{
  "arch": "edsr",
  "train_examples": 203450,
  "task": "super_resolution",
  "loss": "l1",
  "hidden_act": "silu",
  "padding_mode": "reflect",
  "depths": [10],
  "kernel_size": 3,
  "stem": "single",
  "residual_init": "none",
  "nesterov": true,
  "max_steps": 32000,
  "epochs": 30.2,
  "adamw_weight_decay_other_params": 0.05
}
Rows from block 5, named by matrix and row number. Rows with one number belong to one channel. Each number is 500 + 25 x the weight over its row's rms, rounded and kept within 0 to 999. All counts start at 0. Numbers have three digits each. After the name is the row's rms in percent of the matrix's.
# convs0: first 3x3 conv (model.blocks.5.convs.0.weight, 96x96x3x3), inputs 0-19, a 3x3 kernel for each
# convs1: second 3x3 conv (model.blocks.5.convs.1.weight, 96x96x3x3, transposed), outputs 0-19, a 3x3 kernel for each
convs0.4 098:495494500508501492508485473517519483516510505516504517543501468516508472477479503472473512476471507486517522533498464533479434514468447488495499477469509466476536548507518514496523489489537541540475491526464505494454537540548511466497523486474515475504485478516446435502515521519515516525501505507461518540477512526482503523501499492495497501523515503489495518469463517499481501498463465529478511505492495490501524531503504530497480501489498486497529493506507493451488501442464472466487493480498450482507439474486515513507541528516517505518
convs1.4 115:531502484495508512476484484522486486494510516503533530530539538497553527473496497519513526505506494511502488521517497544543499512514471514509518526506508523526509475479508474479504478503566550480453550498451525502464455464475512497491482499498572487448567533463549528494498480477510486482519500467475488506490477498462466475529512491539514492514514512489485512523502530545536507464463472484484476513488449485509524497513539515482492503485502511475479512520498502488512514497519501501511544504475550507446560503440501495491465465497502484499
convs0.5 099:493484493518525518506502518519554484514537500500513458474517534498503471454477469463503487468478499522486491491513481495514496467480481509487505504494510491497526503514520518530521497523517484499499457468495500486471517485497512487508503474500466468538428474541463497554541523535506497501487496493522488505521494508518488510478483506490505533503509531509477474521471482532510471539515487537512472531478470511522492483485461435449481510545503485516505527528541502497500480484496514516517468509496480521491531566478493527525489490520479468492
convs1.5 091:504487501477503482498489471489479495459445523486446495480451467545518499585543541488488523485496535519524540504501494497498530516488517510460438497459462548540506510484505500464472549481538525482529519504531504498496490495528485516499517525497533468470495469470510497495537464511561476498521472487523529457503510503484507527527499510492476483482511483494559509508571526497554516490488488501486521512472519512452466493481513530512501456480480499469473484483475483496481517485477517491508507497471471483474463507486493476537496498524473483506
convs0.6 107:497491474498509509501484499506495466500492490524513518437457463533573480521532487532517539513485469503497482470488458479512510487514508504469508499490512537556539476491471503504457518516468458464505494480500495526525511498482537521538488454474504499520490461487506508517448444455514504503518524514482488475488493495473482510482494506510521519523525507501503482523491471550513514515520488498508494473499498471484504510497512457456495508545506500542470503527446498491523492495520505490498528524536519526540541539514476497503492501507507526554
convs1.6 098:499510484508504491541496476510505523519489515502481513498417423547542554469542571479468486498491497486489485509509486512504487505467421478496485474504488486495508490469488494509511508537545495478491521490506471496483497483499529523524550537538476502482528532481544515462490514490501494500561546547480524501473507503492529509470481498477473490509517481500492481507492483513492504476476497511455483547489528527560530462492498458502534500498487500489468507495446500497519481487485497515505486507520511497495484484496496489500489494526503480495
convs0.7 093:469490466514538516506514507476477512504512507528519528488479487496521529488528534508513523443453488462473490524527527542524520490492513486475501521484500499478499517495547507510537496513563493533517500544508477510489542505500515489498493516519516496486502491492470522551511496493515497488523499495517519506498491472485463452513511533506503513501462477565540466546534463482471449518508473533518505515505523441489491436436483468434431490496506497492508486464462506501494522508494508486458466490453480512512476478505489484480496495504478506514
convs1.7 096:510514476486493472509503504509507498495506508509519490461480501479490504515514517469448513511512556506505506502494506478454489447469500496532522524539501532519528501477491500479471508475475535510483505494478504474488470469508463466496492499508476532525496521503492508498514521508505518510509525501509487500553507511525473511485473486515554503523550502461457523479497530485508494468461488478513485480502496514507451516511500475530541494486475496516489476514460487473482528549515502507482461447463477451492517479509529541523534533510514521495
convs0.8 107:522489492521505522493510510490516492510489477509489489527461510568557509568571522538535520501475482485500510506502494475519511490525510518501501502493510533541514465485502493551536502532513534489534490467489513526523453490469473512513482520504417484463407441468457418457495504499506499504524519520517520482502504493481475490501507494501483493506495501492515501502511482511519516553553534491510514504497507523496502507495500511500502517480515520502513473486479511495494507476481523494522502477469463467456488517504493488490491494497482492507
convs1.8 121:531529512518490466515491481523495498484496503475490494562541516552565525518502497479490505498524545477513514549524516512471461492476484543545496513540512508492512505476497499452467510464481481516545479488523493500505456472506474470502515489479455453466485439433505482464531492527510506499510517517502489495502518520519515506501472471516504496524504502497494498487482473499514489486511520479481526490473481491516556476475492482489493517519557472477518509516541504499476490494488489494501463461487510481515517514523521534509519533531505508502
convs0.9 097:513501500477496489483477488519535530516539528522500500565543506544544495503502492472502515484502500500510507494488498495481496498466482535517520533532524503492507486501513506504503498515522498509533547530501531532539446499495477514489514490478486487466448451475478517534532509475538514491512498495518531524527529531487501536510466449505489489512503507456483483455507496448497495550490508539512534533526530466462499529508514503499474503527529499508492461467465509492495487497517474481478510513496502507505471506499477484502455447521471483534
convs1.9 103:485505501511546534508516506491486512487492509486465479525466434517546545463526532496485493486482510524510512463483511551527513521532515484494501472499487456470466501507515513506507500485477481473483512507513476497530468456495481461513513489503496493528502478487497498518473479486507489502491485484480498492489492515477475514510501481511518507494519503471499517495491472510497507500525477492521497496497479503483499487477526455465508525526499547541526495460488498498492490500508487505515534532474514525496482522498507496496514513523512536531
convs0.10 112:478472499509503515513505508497511487503497500520500520517500540513499540523489513486510542455500528479560529492517514479484512477459483495495487502524506505525510481499521484514511475500492505523548513517543532540553492498506494496515510499515510515533475512552467496553521508508533526520512503496502504531494504528501503522490509492478470476487494500475489488495500490486482489511509524512527526489505508462506520482515520476491507494495497488523526491487506509502505511499512501490500486474458499506470520521501473493483483485480488504503
convs1.10 113:509499476473472483489487470426474520470484485476486465512458520504484463519519469491488505468460462500514509504516509506511489494481460503471533496484514514500512506485506504517497489498511508468477499503493491503490517540492530551519522565546503550500514528492507503458511502501493491473517491469437481513490507514499511483520539528492496536515497527526570538502517513502461469534490529517492494534503507467492500490503508488526528520479493514502529477480530531526529502499502499512508478489520503468514553513528478473495480480514485481500
convs0.11 093:523501486519496478492512505480494507487494511469477492502530512493503486535503483542546532555538511516459506495519509527527509529527494467475472499521519480493513514504507498493496493497503545538491511532490516508478516488528460451476491486515495494508477493479482515534520514534509506492473468465490487521485483506518511498521503514508539510499503489531517531520450438540498512505502526514502497520518488500484480577548493527506462518511457528493492496516514499491469484505480502506487517488503529513505502513488470481455476501487501523492
convs1.11 096:438462491506525512534531464476489508440478512420474472513486512518489499522533556496501538512489512511515517567514485472461476450467480467489481504499531493462511501492499507468490552512475507463462535514526538503522490514485463494498472467469459488534500494523503496502487505508446457473490468505499465519508492505487502513498486463485503487483500496467446486504525522525518494518498489508504482518522520448495495460472467492513523463526487511510531509488495499493484547517491528491482521489472463476486523542551526509499522517513533502502
convs0.12 101:509522538490487520510476477510536529510524517496467485486480468427496542406460527495477494497532532473529496509508510520478487498466516443450450428461466443469472511481498488470517545512541495491503513506508494506519527526511485485491510512497508530469502540480473508579453483522489481473502473471527511503534510494507495479502529537500514515470472481516519515521507491524497470447469503493506497537538545504487505502538527496521499480528532484512538505517520535520519511494483485478484515524508505502502485476450498492460482475464464495501
convs1.12 116:501514522488484495480461492531527493548524495492496517508532569416498556448495470459470488473499518494500488539534504525528486545504522528550531511535536474508481522564546512527510493499467462551542478494511505465478510495479498495495472465464510522514504495506498445510505542524489511548462502531491499500509495461506487444477494529473503531470498533530496492529486496530489530470490490484494519474476499502507502503486515488483535466516523495504536468460482489530555506531525505520499534518526485474501493519497482497496521494517514509515
convs0.13 100:510501493530512508514517494518546553512529516498489485486516456461496513517523540518512495474508536506547532469492486501501484511509506512548542462472516471477535508510483486491529497495539537515497520490467535515514498526538489505504529550527513504477518528509555499483523496519508504501520502490489483494511526512499526502506462504475475514489499494502492500491488485489475487507561531462517516450488492515534512499471486488452495526509493507481470513511503529517516491483480503529513517477515521496540528500489544537516523528522467480508
convs1.13 114:466479499474491505511505507481516521505524514485481443462410430521504507525545516487502495469459457486472493471493506513511505505536516524498479538522520541546543461468442467521492504531541502510472526509483528490499472503483502521466518505479452502446458499496467453514509483506491488476517513511519491481526480487530492496503501490487500503483490510492519474504539512474499509523525541519480526493481517485505495522517547520526519506527461512510476517475507520495510490460493537504523488490483517521498504528510502535525503523495505504502
convs0.14 098:476482501510513519525520480465517486443482474497503473522548540484500483502482500555492484486451496498494537466482482506519493510497502532517527515483492537514501485510478500520486480484508530513488509485476552480498464464488540527509559526496441465499493477477549513466519509491497497510482490499497480504500499537505524526477487487476481498470450474487495524519465494538487489491510470455539516493515488482493539513512535495491487510515505538511512519503486454473512520509524499488527408417478419478545527537530499514535487499525465506521
convs1.14 092:492489479497467445474472463551520510503489523496468477464457515484462483518511486470458478472482507474463458557528539556500483505482475530486503519517482524529513546562537506501442512521482507518493507511482498489492478527524497502491492498495551538504564475405532455434504504510524480491499485508464523501499494483530551522519506499558516508551485485483502475466488475453459482526466450477452495495519486512527520508488483490490530471515518488502516470508506484523520468534520489509500511515511521469487535525531475459481492481504483492513
convs0.15 115:495463478522488507513501520486484503501481512503491525527518517499496501462506504488509514497540537507537524534505498536497486524481476528526545500490495518490492500475480518513520512510529504522489504510476515523477475494488490516542474508522485499505502494528507489516510537550494502519496491507506523555504498514510497487524510483515503488534503487500482476515496511502485496505509537495491517488482490481408503482389484496461510493513500494480468504494469506504517514507502494512497483492485527536539516516527500470489502468474511485471
convs1.15 131:473468487481489500500537502488520464508515487516521503478554512476489463511491489533510535495483504459457528489489491469482480478507493540499492522490499544519529472472462478462469520479488486509486511525509557558536528544501526532496529512471535486457500513487476542556494489499490466487498489464482495516476488480505514495481488494496488501502499473486489484491525504460499497541542541522533528518506491451438465468459467494485457502506456515500473501477470507480501502477517488476490513486456516529491510496499485479490498501506499492488
convs0.16 100:498492491505481501504510493502515509463465487488474514437549514426538541458492491503524484535524537474459473487530542481525507495507456499508520487477518472457488514490481514478488476433465517528507477520525457487480487513504502531524504540515518487510486499499502527509509527526492500507458470500547524488528520505507482499489489483472500482502516483480481494467470476493502490499523478498504492487487480510517489519512495497482506523478527495453514513515500515512517522503486494501492514513522518489472542507487544548503536517498527474480
convs1.16 093:476491516517546539510555540500551554528493505511502521495437482490515500456507508497487461492486471465498490480484502515501483512497463516534532509505480484520500462501484447520512429503502529508513498517524490506523493471495525513502513514498493526513489516532499546555500502514513493521489474526511513504524458482509468479498493478475490517469498523476499493485501493505479468532562507517490476481493501494457489515504549544517535446469481501535531462463430466487480484486488511499493543512515532498501536492507499480481507500468458457470
convs0.17 109:542515464543526459503523497466503502497520495505494471505455532501445506513486492554521508497482490498482525463465509520495532555501494500490516505489514549513521496504515520514503529528506486514506494517468487498461518526516509524532519510533460442458486451449463421436491476492509473488533491508501476466478484461483495479478462481509497509507488505535511437486517481502534513501550491477502496476470493506548520474532509490526488457467551502478516486479473481482489495508493507486478505484514502470468516502486480482491491496516479498513
convs1.17 095:476451485484472467492485515519530493503490488461485468484555517467488461528516482468485491493493506467479469526561516552522489551511505494499485476475467480455467535557548525507508518500515500525523491534526453483534519510492493478480497496474538522514490487477516457470482504514493514534465468482484496496492496504511509490519531505517540509482497518485520476513575494479551513516514541512491526531499446500420471515471478480487487524535528501534560488532567517535484525546503534513493517492528489466502484489491472489495492469457516511501
convs0.18 094:517524506503490484513507499476491468466496483480507500483489518458543592505533563483496474496478439525502467528536533516500513497507541490494506508529520516520522538477508496493498529521536529509542515494510494507527498490479493451507504476485532505534529492504481480452487498512492491498502487506518509484533518494520490480497484473500517523479484521489533511472528496458526454488501466506502486482486511487489540524505518565518517498534527472504483525498499504445472486448492481465485530536515487532519470476496471497500511483506494487537
convs1.18 091:503492465494499508469488497489506508472492505468494531481502541494474480522516512521471515504477519533520504521519531485471495495453467472449467529472467506501509513490447523523478507511467472502520463506487444493468525554520514522520512538520534494519545521541492510527502491495489490540500510527520513535532498506517480516475507489514549512540524457500522524480551576445497516469484495514518476498524500531534509556555543508518521549506554493481511514506529504538486515540489508503521486473512493473531508478517495514495500518471483506483
convs0.19 096:502502471469476471522503476485504491528540523501541545509486532484453462482468469498480503504492524480515520480502512490470503527500518504536517514540491500506466506555541484557532473518547518447433527419400486449435520505510502505516522488516526474522513468519515444511486525513498535529513524526503473486504455457509482467506518511480507516474509527483514452452508434461508472475509459447509486466494482477498486480512506509487428469518520472537525459517498527506496524477472517486481493471511430425558459470557513513496484491504515536531
convs1.19 105:499504560472485547494489515525483499492407456499470508504535479519529489522522537525530488551505484495489515501513491505475483491468477470507489487510517504505546474454414497494485507519537481450522480461517483446500518503517502515500506537522491523568498554566480521543516501518507495510519530536500505515500500532491486525480496507491482473475504495510503536500513571489503545520494477492496483517490470524581624528533553524488502517486478521509492498508498485513523523512506487491497431475451455477437458467455486470517513516525511499508
convs0.20 120:487491493482492485488491478526496493516499513519517499507476514516505490517541516484510544553558542513487498506494488490490524510504538521507530528488519537476512522491544512490523483490493495497494511519512494517503508518521492503533525512519452481415504495372508502424547512528529502506518504517513504503510488499512485493470477496497508500467500477502553523484541542488502530523504491545508484510483490502505499496468460500518487507481506554541512545547541474496464469501478476494471470531502469518495479517523496490510510513496500496490
convs1.20 131:503485495490467510516487512529482527500487502470488518495513486511494501569500526464517501459512480470498479508513515512495514474491540497521528481484522502480506484491501485477509500450479473466520502464509508473513505488497473484488475486520477460553403457572430469611497485510501495536488459510509497494526499505530501516492496517483511513515525498493493513502517521495532548480505493468505541487524524491502487506490519517485489459476489498558531463474476517511495530516509525503509506514511487530541517543548495536509536516493528515485
convs0.21 113:516495491498464479494484500485497525471497522488511513522513545443464533461445489460481496509541495522534483504518538466466512506474514521536525501497494524498506500482487485501532484520545521500500475471482469469482527526547520516534486501494459504493502517504511498508514533521498511501491479486483493521510499504524513497479475466491488493523516506473508456541579514550587501493476477498486496516529498498526488520568528464463494532532535483503490518501505482491481504508493558544527481519510494538507504551513497484503505487471505492497
convs1.21 117:521504489505481527522496519510503481440452494480490511495486506527496508558515502501471490515518554534536544527506513507485486508517538517496503499480482518506485514493503516523515533510541503474450522467470496450433497495507505507535490508517504483447498478483525494490489471493497475482505481487525487493549477488478481471499497499523506492545491481468459460475472507517493553499488492495463478476466480486472487448459474501530527501525545485494504520528515456482474489507481488472475491503462503473469481510484527523539505498489494516516