{"arch": "edsr", "model": "image super-resolution model", "dataset": "photos with spoken descriptions (Open Images, Localized Narratives)", "train_examples": 203450, "image_size": 32, "crop_scale_min": 1, "horizontal_flip": true, "task": "super_resolution", "loss": "l1", "scale": 2, "norm": "none", "activation": "silu", "padding_mode": "reflect", "depths": [10], "kernel_size": 3, "stem": "single", "widths": [96], "residual_scale": 0.1, "init": "torch_default", "residual_init": "none", "optimizer": "muon", "muon_scale": "spectral", "lr": 0.014, "momentum": 0.85, "nesterov": true, "orthogonalizer": "polar_express", "adamw_lr_other_params": 0.0024, "steps": 32000, "batch_size": 192, "epochs": 30.2, "lr_schedule": "poly", "final_lr_fraction": 0.1, "warmup_steps": 6400, "weight_decay": 0.002, "adamw_weight_decay_other_params": 0.05}
Rows from block 5, named by matrix and row number. Rows with one number belong to one channel. Each number is 128 + 32 x the weight over its row's rms, rounded and kept within 0 to 255. All counts start at 0. After the name is the row's rms in percent of the matrix's.
# convs0: first 3x3 conv (model.blocks.5.convs.0.weight, 96x96x3x3), inputs 40-59, a 3x3 kernel for each
# convs1: second 3x3 conv (model.blocks.5.convs.1.weight, 96x96x3x3, transposed), outputs 40-59, a 3x3 kernel for each
convs0.75 100 [107 109 155 117  79 134 117  98 131 105  68  88 100  60  76 137  50 141 109 114 152  94  90 134 120 133 128 148 109  85 105 106  67 128 109 112 158 148 140 123 125 100 136 135 145 175 191 112 201 183 116 193 168 122 181 182 158  86  98  74  81 125 118 148 144 180 145 126 134 140 144 128 218 142 149 139 139 114 171 158 182 202 147 113 139  75 113 141 120 163  83 153 198  58 106 156  90 115 146  70 126 111 132 145 148 153 184 158 172 157 196 100 109 140 184 188 177 182 138 144 171 143 131 182 121 114 186 155 137 234 147 119 196 160 136 163 120 117 136 103 106 129 126 143 104 116 184 122 111 154 128 123 134 130 128 143 174 142 149 135 111 128 157  99  86 147  97 123 168 107 140  85  96 129  84  68 117 104 132 109]
convs0.76 088 [113 145  93 107 152 100 120 138  74 136 146 142 140  97 134 187 118 159 145 144 157 118 143 144 136 126 118  21  73 123 104  77 120 245 192 176 154 113 131  88  69  90  76 120  98 138 115 112 124 106 136 158 151 188  87 134 157 132 149 180 118 143 166 103 121 118 136 118 134 126 163 135 129 137 148 121  95 129 116 117 154 104 121  99  87 111 118 155 133  93 117 137 115 107 154 133 129 151 167  93 104 112  60  87 125 123 138 135 120 142  93  81 116  96 104 126 106  81  86 132 106  97 102 101 101 129 170 134 135 143 112 134  85  87 101 140 141 135 139 176 132 138 162 144 119 135 140 104  92 128 114 101 112 137 129 124 155 130 145 153 125 158 160 136 108 174 167 136 165 161 126  73 107 140 102 122 136  97  71  96]
convs0.77 092 [182 135 136 150 112  99 110 114  86 129 132 156 107 101 143  99 119 158 122 126 128 142 138 138 127 117 144 173 128 159 187 150 141 176 154 141 150 107 133 144 100 143 155 122 115 149 124 131 127 103 126 143 128 116 180 150 142 145 127  95 123 127 116 141 106 100 120 129 114 134 171 140  98 100  63 116 117  68 127 120  90 100 139 120  78 148 104  89 108 105 108 152 143 129 164 158  92 122 180 135 204 112  77 181 120  85 168 102 122 104  70 170 141 100 128  82 124 104 125 128 102  96 129 107  90 147 136 145 105 159 141  81 177 131  96 114 125 122 138 115 108 155 154 136 124 118 125 105 146 116  83 138 132 137 163 187 139 148 177 135  87 121 147  97 100 162 148 165 148 168 138 147 144 110 136 110  92 135 135  79]
convs0.78 098 [166 145 141 140 124 125 108  80 121  90 130 168 110  59  69 143  89  61 147 160 186 128 141 170 102 116 176 176 152 139 101 117 150  49 133 137  92 129 127 117 158 136 108 128 124 115 143 126 115 120 148 148 107  85 181 159 121 170 168 134 160 160 153  98 139 135  75 105 137 158 252 180 117 104 133 140 106  76 100  98 125 101 178 135 144 139 152 173 136 145 149 118 155 119 116 155 114 128 150  76 189 142  63 130 125 115 147 118 127 117 110 146 142 138  83  74 136 133 155 146 155 148 136 168 102 105 131 129 183 143 147 177 100  90  83 140 176 138 135 144 111 129  90  98 142 122 175 116 134 157 119 149 123 172 152 191 173 140 140 122  76  85 153 110 127 148 122 138 103 106 161 176  89 159 112 116 170  71 136 137]
convs0.79 113 [154 160 178 144 116 142 141 129 157 103  74 137 116 108 140 105  99 184 123 138 126 139 121 131 117 122 133 139 145 141 127 115 107 145 110  86 133 126 162 146 154 176 136 167 148 135 139 167 140 127 132 157 120  97 122 150 136 151 193 213 118 121 144 108 116 125 141 104 136 147  57  42 164 130 113 150 112 121 164 112 124 147 145 110 148 123 105 167 142 155 116 113 134 114 113 191 102  89 159  61 121 134  96 144 156 126  77 118 169 145 124 148 114 134 128 104 132 106 115 102 146 138 113 136 137 105 136 158 146 145 148 190 149 130 165 159 106 111 157 128 114 133 122 119 141 147 161 118 133 135  97 111 107 137 151 195 149 123 148 165 158 179 151 129 143 105  88 115 127  98 114 128 148 205 103  74 156 112 113 155]
convs0.80 093 [108 103 146 138 138 152 152 158 158 190 210 210 132 113 142 150  95 131 127 109 146 100  90 139 133 135 165 227 225 212 116 127 132 139 121  77 146 153 178 107  88 131 106  92 115 211 216 166 142 154 105 155 130  94  88  85 118 111 131 110 120  87  76 218 117  86 173 106 109 117  90 109 199 168 183 129 109 115  95 154 154 196 197 148 105 106  94 116 108  89  88  80 125 109  94 130 160 160 174 164 106 146 124  85 146 105 117 156 147 163 182 116 138 155 129 154 158 120 114 147 136 132 106 158 144 152 100  95 107 117 111 132 115  94 109 109 127 146  99  84 118 136  97  91 172 173 138 159 176 146 128 130 126 101  77 117 122  99 154 131 106 107  86  88 110  78  32  38 141  87  74 128 159 113 130 174 154 130 143 165]
convs0.81 099 [146 135  94 156 155 137  93 135 119 163 143 185 158 110 133 125 106  97 155 121 128 144 135 127 139 131 132 162 206 254 114 154 171 112  95  83 151 134 152 106 138 173 131 122 194 139 125 131 160 146 144 164 146 156 118 165 197 114 116 163 116 123 121 137 105 103 128 125  88 118 143 112 147 112  97 137 104  88 165 126 133 122 134 173 145 128 158 100  96 142 128 125 148 114 125 159 159 177 165 170 169 124 143 154 139 151 151 136 137 191 189 148 171 182 101 106 128 123 118 115 126 118  94 114 117 101 112  75  66 150 116 106 189 168 131 118  99 105 109  98  98 129 132 120 166 164 153 172 175 146 158 151 108 123 117 109 125 113 110 105 110 128 125 134 128 141  93 145 130 133 174 106 148 158 128 144 141 130 162 142]
convs0.82 091 [115 143 125 145  80  69 121  82 110 127 146 147  77  94  63  38  85  50 139 166 173 133 121 130 155 134 134 126 130 138 166 160 163 166 165 191 141  90 123 163 125  87 124 101  88 111  55  78 115  90 126  69  62  75 148 152 153 156 148 125 142 126 159 198 191 174 152 130 147 118 125 155 159 153 150 113 236 254 106 173 227 147  42 143  79  28  86  49  81 130 125 119  71  99 158 103 167 209 142 146 133 114  80 101 128 126 113 219 120 104 144 140 172 157 139 160 169 154 135 153 133 124 123 143 108 126 166 106 119 114 106 145  74 103 157  91 144 121 106 124 127  94  91 102 117 135 134 125 133 150 154 148 151 141 122 120 128 142 144 132 190 168 135 128 158 150 137 144 152  99 106 148 161 116 133 120 129 104 110 138]
convs0.83 097 [123 102  96 115 119 114 102 129 118 152 197 138 114 109  92 145 147 132 131 133 141 136 152 143 150 147 133 163 187 177 148 115 144  96 106 150 142 118 114  93  79  92 114 121 110 124 132  96  74  59  58 115 112  90 133  89  67 124  88 117 129  50  69 149 117  87 207 149 144 190 115  99 181 156 170 181 207 187 140 132  90  88  58  99  61  67 159  91 102 161 132 178 152 128 160 183 116 160 153 228 168 111 148  80  91 153 124 149  89 104 136  82 145 183 110 128 111 106 110 123 109 130 166 131 153 180 123 121  72 132 146 124 126 131 105 118 103 105 115 138 131 120 130 163  97 114 112 138 157 147 113 154 135 113 118 131 146 157 153 131 141 117 178 150 171 165 144 143 169 139 140  69  78  57 126 133 101 117 179 158]
convs1.75 099 [ 95 136 161  70 108 135 126 148 142 141 156  90 115 206 132 109 208 157 106 127 110  99 135 144 140 150 124 195 174 161 163 127 119 228 167 127 158 138 109 162 168 164 126 140 160 144 100  99 173 158 152 165 146 128 121 138 144 173 169 167 175 149 124 162 156 146 175 201 184 104 138 107 170 110 129 188 141 142 218 189 159 175 142 163 153 167 163  76 134 144  99 108 113  47  57  82  65  96 102 147 103 131 110  67  50 109 143 137  78  97  84 115 116 141 149 188 148 144 113 121 147 113 102 103 112 140 110  95  87 225 166  72 181 174 130 149 154 130 131 134 131 139 123 138  97 129 148  95 139 156 161 142 115 116 108 153 138 123 115 125 142 107 193 126 108 206 160 124 233 189 154 112 108 120 130  89 113 173 130 139]
convs1.76 086 [181 138 129 113 123 136 127 120 157  79 105  84  96 113  58  79 104  87 115 109 119 130 106 161 126  98 132  88 101  75 164 150 149 132 128 101 105 113 110 169 161 142 157 100 119 110 137 124 108 135 165  96 115 113 173 190 145 115 123 119 134 173 166 123 111 128 101 183 157  97 154 116 123  96 150 141 169 143 180 188 139 121 190 179 150 136 108 202 132 118 115 117 112 174 194 176 132 125  74  95 198 205 120 243 205  85  79 108 119 130 194  95 126 202 115 141 140 125  93 132 145 147 172 118 131 125  86 169 166 147 206 138 181 187 172 120 138 140 133 132 122 134 100 121 118  82 112 192 139 144 142 142 144 105 156 148 128 146 179 136 162 158 128 147  98 139 128 135 146 142 172 148 118 135 150 117  90 101 126  94]
convs1.77 089 [117 197 145 131 175 131 121 124  80 164 149 107 162 136  97 145 127  92 128 142 117 119 131 127 159 172 146 157  84  95 132 131 121 135 157 106 136 127  96  82  75  48  53  54  48 145 135 121 154 140 128  86  91  67  78  60  71 104  93  65 119 109 101 134 183 133 102 129 171 166 144 187  72 111 105  95 142 121  83 133 114 143 117 147 118 144 134 127 170 163 113 110 126 127  79 135 155 152 178  74 157 132  53 138  93 113 153 137 141 152 123 114  93 100 111  77 118 102 119 123 115 129 135  97 102  98 130 141 138 121 139  76 145 136  74 124 113 147 132  99 141 178 103 135 173 124 138 119 114 169 107 117 147 138 138 134 134 117 108 111 119  88  51 128  92 115 150 125 114 141  99 210  68 103 222 108 136 188 114 121]
convs1.78 098 [108 155 157 118  96 105  92  63  99 163 214 133 142 200 148 112 187 124 124 134 151 139 136 148 138 148 147 131 131 154 125  93 120 140 143 109 203 196 186 121 101 189 160 126 193  92 157 127  70 136 120  77 108  85 169  94 117  61  61  68 132 160 135 135  41  47  95 111 143 143 184 179 141 118 101 128 140 106 117 132 124  82 130 124  94 104 116 122  94  81 125 176  93 107 146 128  89 122 144 156 207 163 166 167 131 127 124 122 183 144 138 119 158 128 126 153 111 115 157 137 100 131 115 146 136 120 136 139 103 111 105  82 148 157 133 150 137 147 119 150 147 106 150 144 139 100 151 125 109 118 114 138 140 121 130 128 117 141 143  75 104  87 222 217 137 155 136 136 147  96 168 120  82 141 132 129 149 115 160 124]
convs1.79 137 [144 135 102 141 145 123 121 152 145 166 220  61 141 251 152 145 202 125 159 158 145 139 135 144 128 141 165  88 120  83 151 174 118 147 156 100 120  96 123 127  76 103 126 124 121  77 110  97 101 138 131 119 141 126 123 116 105 117 112  88 127 126 159 138 132  86 109 137 142 137 180 236 135 143  78 124 132  95 119 136 159  97 117  98 112 142 126 113 118 136 142 119  90 111 109 121 135 159 165 125 166 197 140 234 255 130 197 212  94 113  79 102 138 118 100  90  79 132 135 147 123 143 153 138 140 165 148 131 117 110 117 120  91 104 131 113 163 162 125 147 162 124 135 130 129 134 130 102 149 134 122 114 116  69  64 114 146 136 146 149 156 187 137 150 138 170 168 169 129 115  74 158  63 108 192  72 128 163 105 195]
convs1.80 087 [ 98 127 109 120 100 106 145 113 133  78 171 128  80 143 129  45  96  87 111 105 135 109 116 145 142 115 144  92 142  82 141 156 123  96  99  88  76  94 152 165 178 180 144 114 105 122 113 108 156 141 154  96  77  76 104  99  61 109 149 118 113 165 141 132 175 100 125 143  77 146 147  92 125  82 135 151  83 159 169 128 138 135 135  95 169 190 135 127 131  94 132 147 144 131 156 129 195 165 130  98 207 183 167 255 179 127 144  85  93 158 158  33 109 130  93 159 138 114  87 150 137 147 155 133 128 107 132 180 158 153 255 202 145 193 145 129 173 185 131 176 154 141 149 120 147 117 119 150 139 135 147 142 117 156 158 159 145 175 168 111 202 164 111 134 107 151 172 159 126 121 123  94 105 116 115 149 122  80  94 127]
convs1.81 105 [141 150 110 144 150 108 105 117  91 103 111 131  78 108 140 117  78  85 126 116  95 153 137 139 129 127 153 120 104 128 127  66  91 140 164 151 106  95 109 116 123 143  75 128 136 161 188 117 125 170 162 143 117 145 114 172 139  95 110 132 137 154 111  95 123 112 137 107 103 164 181  99 131 108 107 135  95  98 142 161 154 117 153 139  45 138  97  33 139 127  87  74  97 116 112 101  30  68 114  50  92 100  48 100 106 114 106 101 148 136 136  90 124 114 124 158 110 158 113 123 154 141 137 135 129 135 107 128 161 102 136 186 108  96 143 133 102  94 140 135  92 129 152 136 134 109 133 128 127 152  91  84 146 100 120 129 134 116 121 102 117 103 120 134 119 103 112  96 157 139 116 109 117 103 117 141  85  92 147 114]
convs1.82 090 [140 152 150 153 191 166  87 133 137 125 205 170 119 172 129 141 141 137 138 143 141 114 166 165 129 113 129 173  68  39 121 113 103  94 136 108  83 130 158  85 110 155 116 161 187 146 130 135 111 102 160 159 117 176 104  91 124  93  86 110  90 106  89 111 111  50  52  81  98 129 118 163 147 126 105  45  81 127  67 120 157 160 154 135 165 144 160 154 170 134 166 107  51 159 120 105 161 135 160  79  83 206 128 121 190 143 139 152 138 138 146 109 113 151  92 100 104 132 191 158 142 125 154 166 153 127 101  91 128  80  85  81 101 101  73 142 159 186 151 115 181 136  92 122 108 164 126 140 136 120 108  87 119 109  91 117 120  84 116 151 131 156 207 208 165 127 118  76  92  86  79 151 106  79 179 109  92 158 112 104]
convs1.83 089 [107 112 153 139 136 136 154 146 148 145 170 132 175 180 154 113 113  87 140 149 111 133 157 140 125 161 151 146 145 131 142 155 152 158 170 156 134 131  94 151 180 124 125 152  73 102  51 150 135 144 152 148 136 144 164 148 127 105 134 108  55  51  70 122  92  87 147 125 120 121  99 144 107 113 133  81  92 106  81 125  98  90 106 125 156 149 132 178 181 192 121 119 107 114 111  97 138 121 141 178 206 164 175 180 206 112 138 138 156 185 152 132 159 147 125 125 135 126 171 159 100 138 150 119 123 122 154 124  71 133 174 106 164 195 122 123 195 158 128 166 187  99 151 148 131 117 114 191 169 136 138 145 126 121 151 120  88 142 134  91 114 133 121 167 146 129 131 137 103  86  96 108 132  91  72  93 119  99 143 148]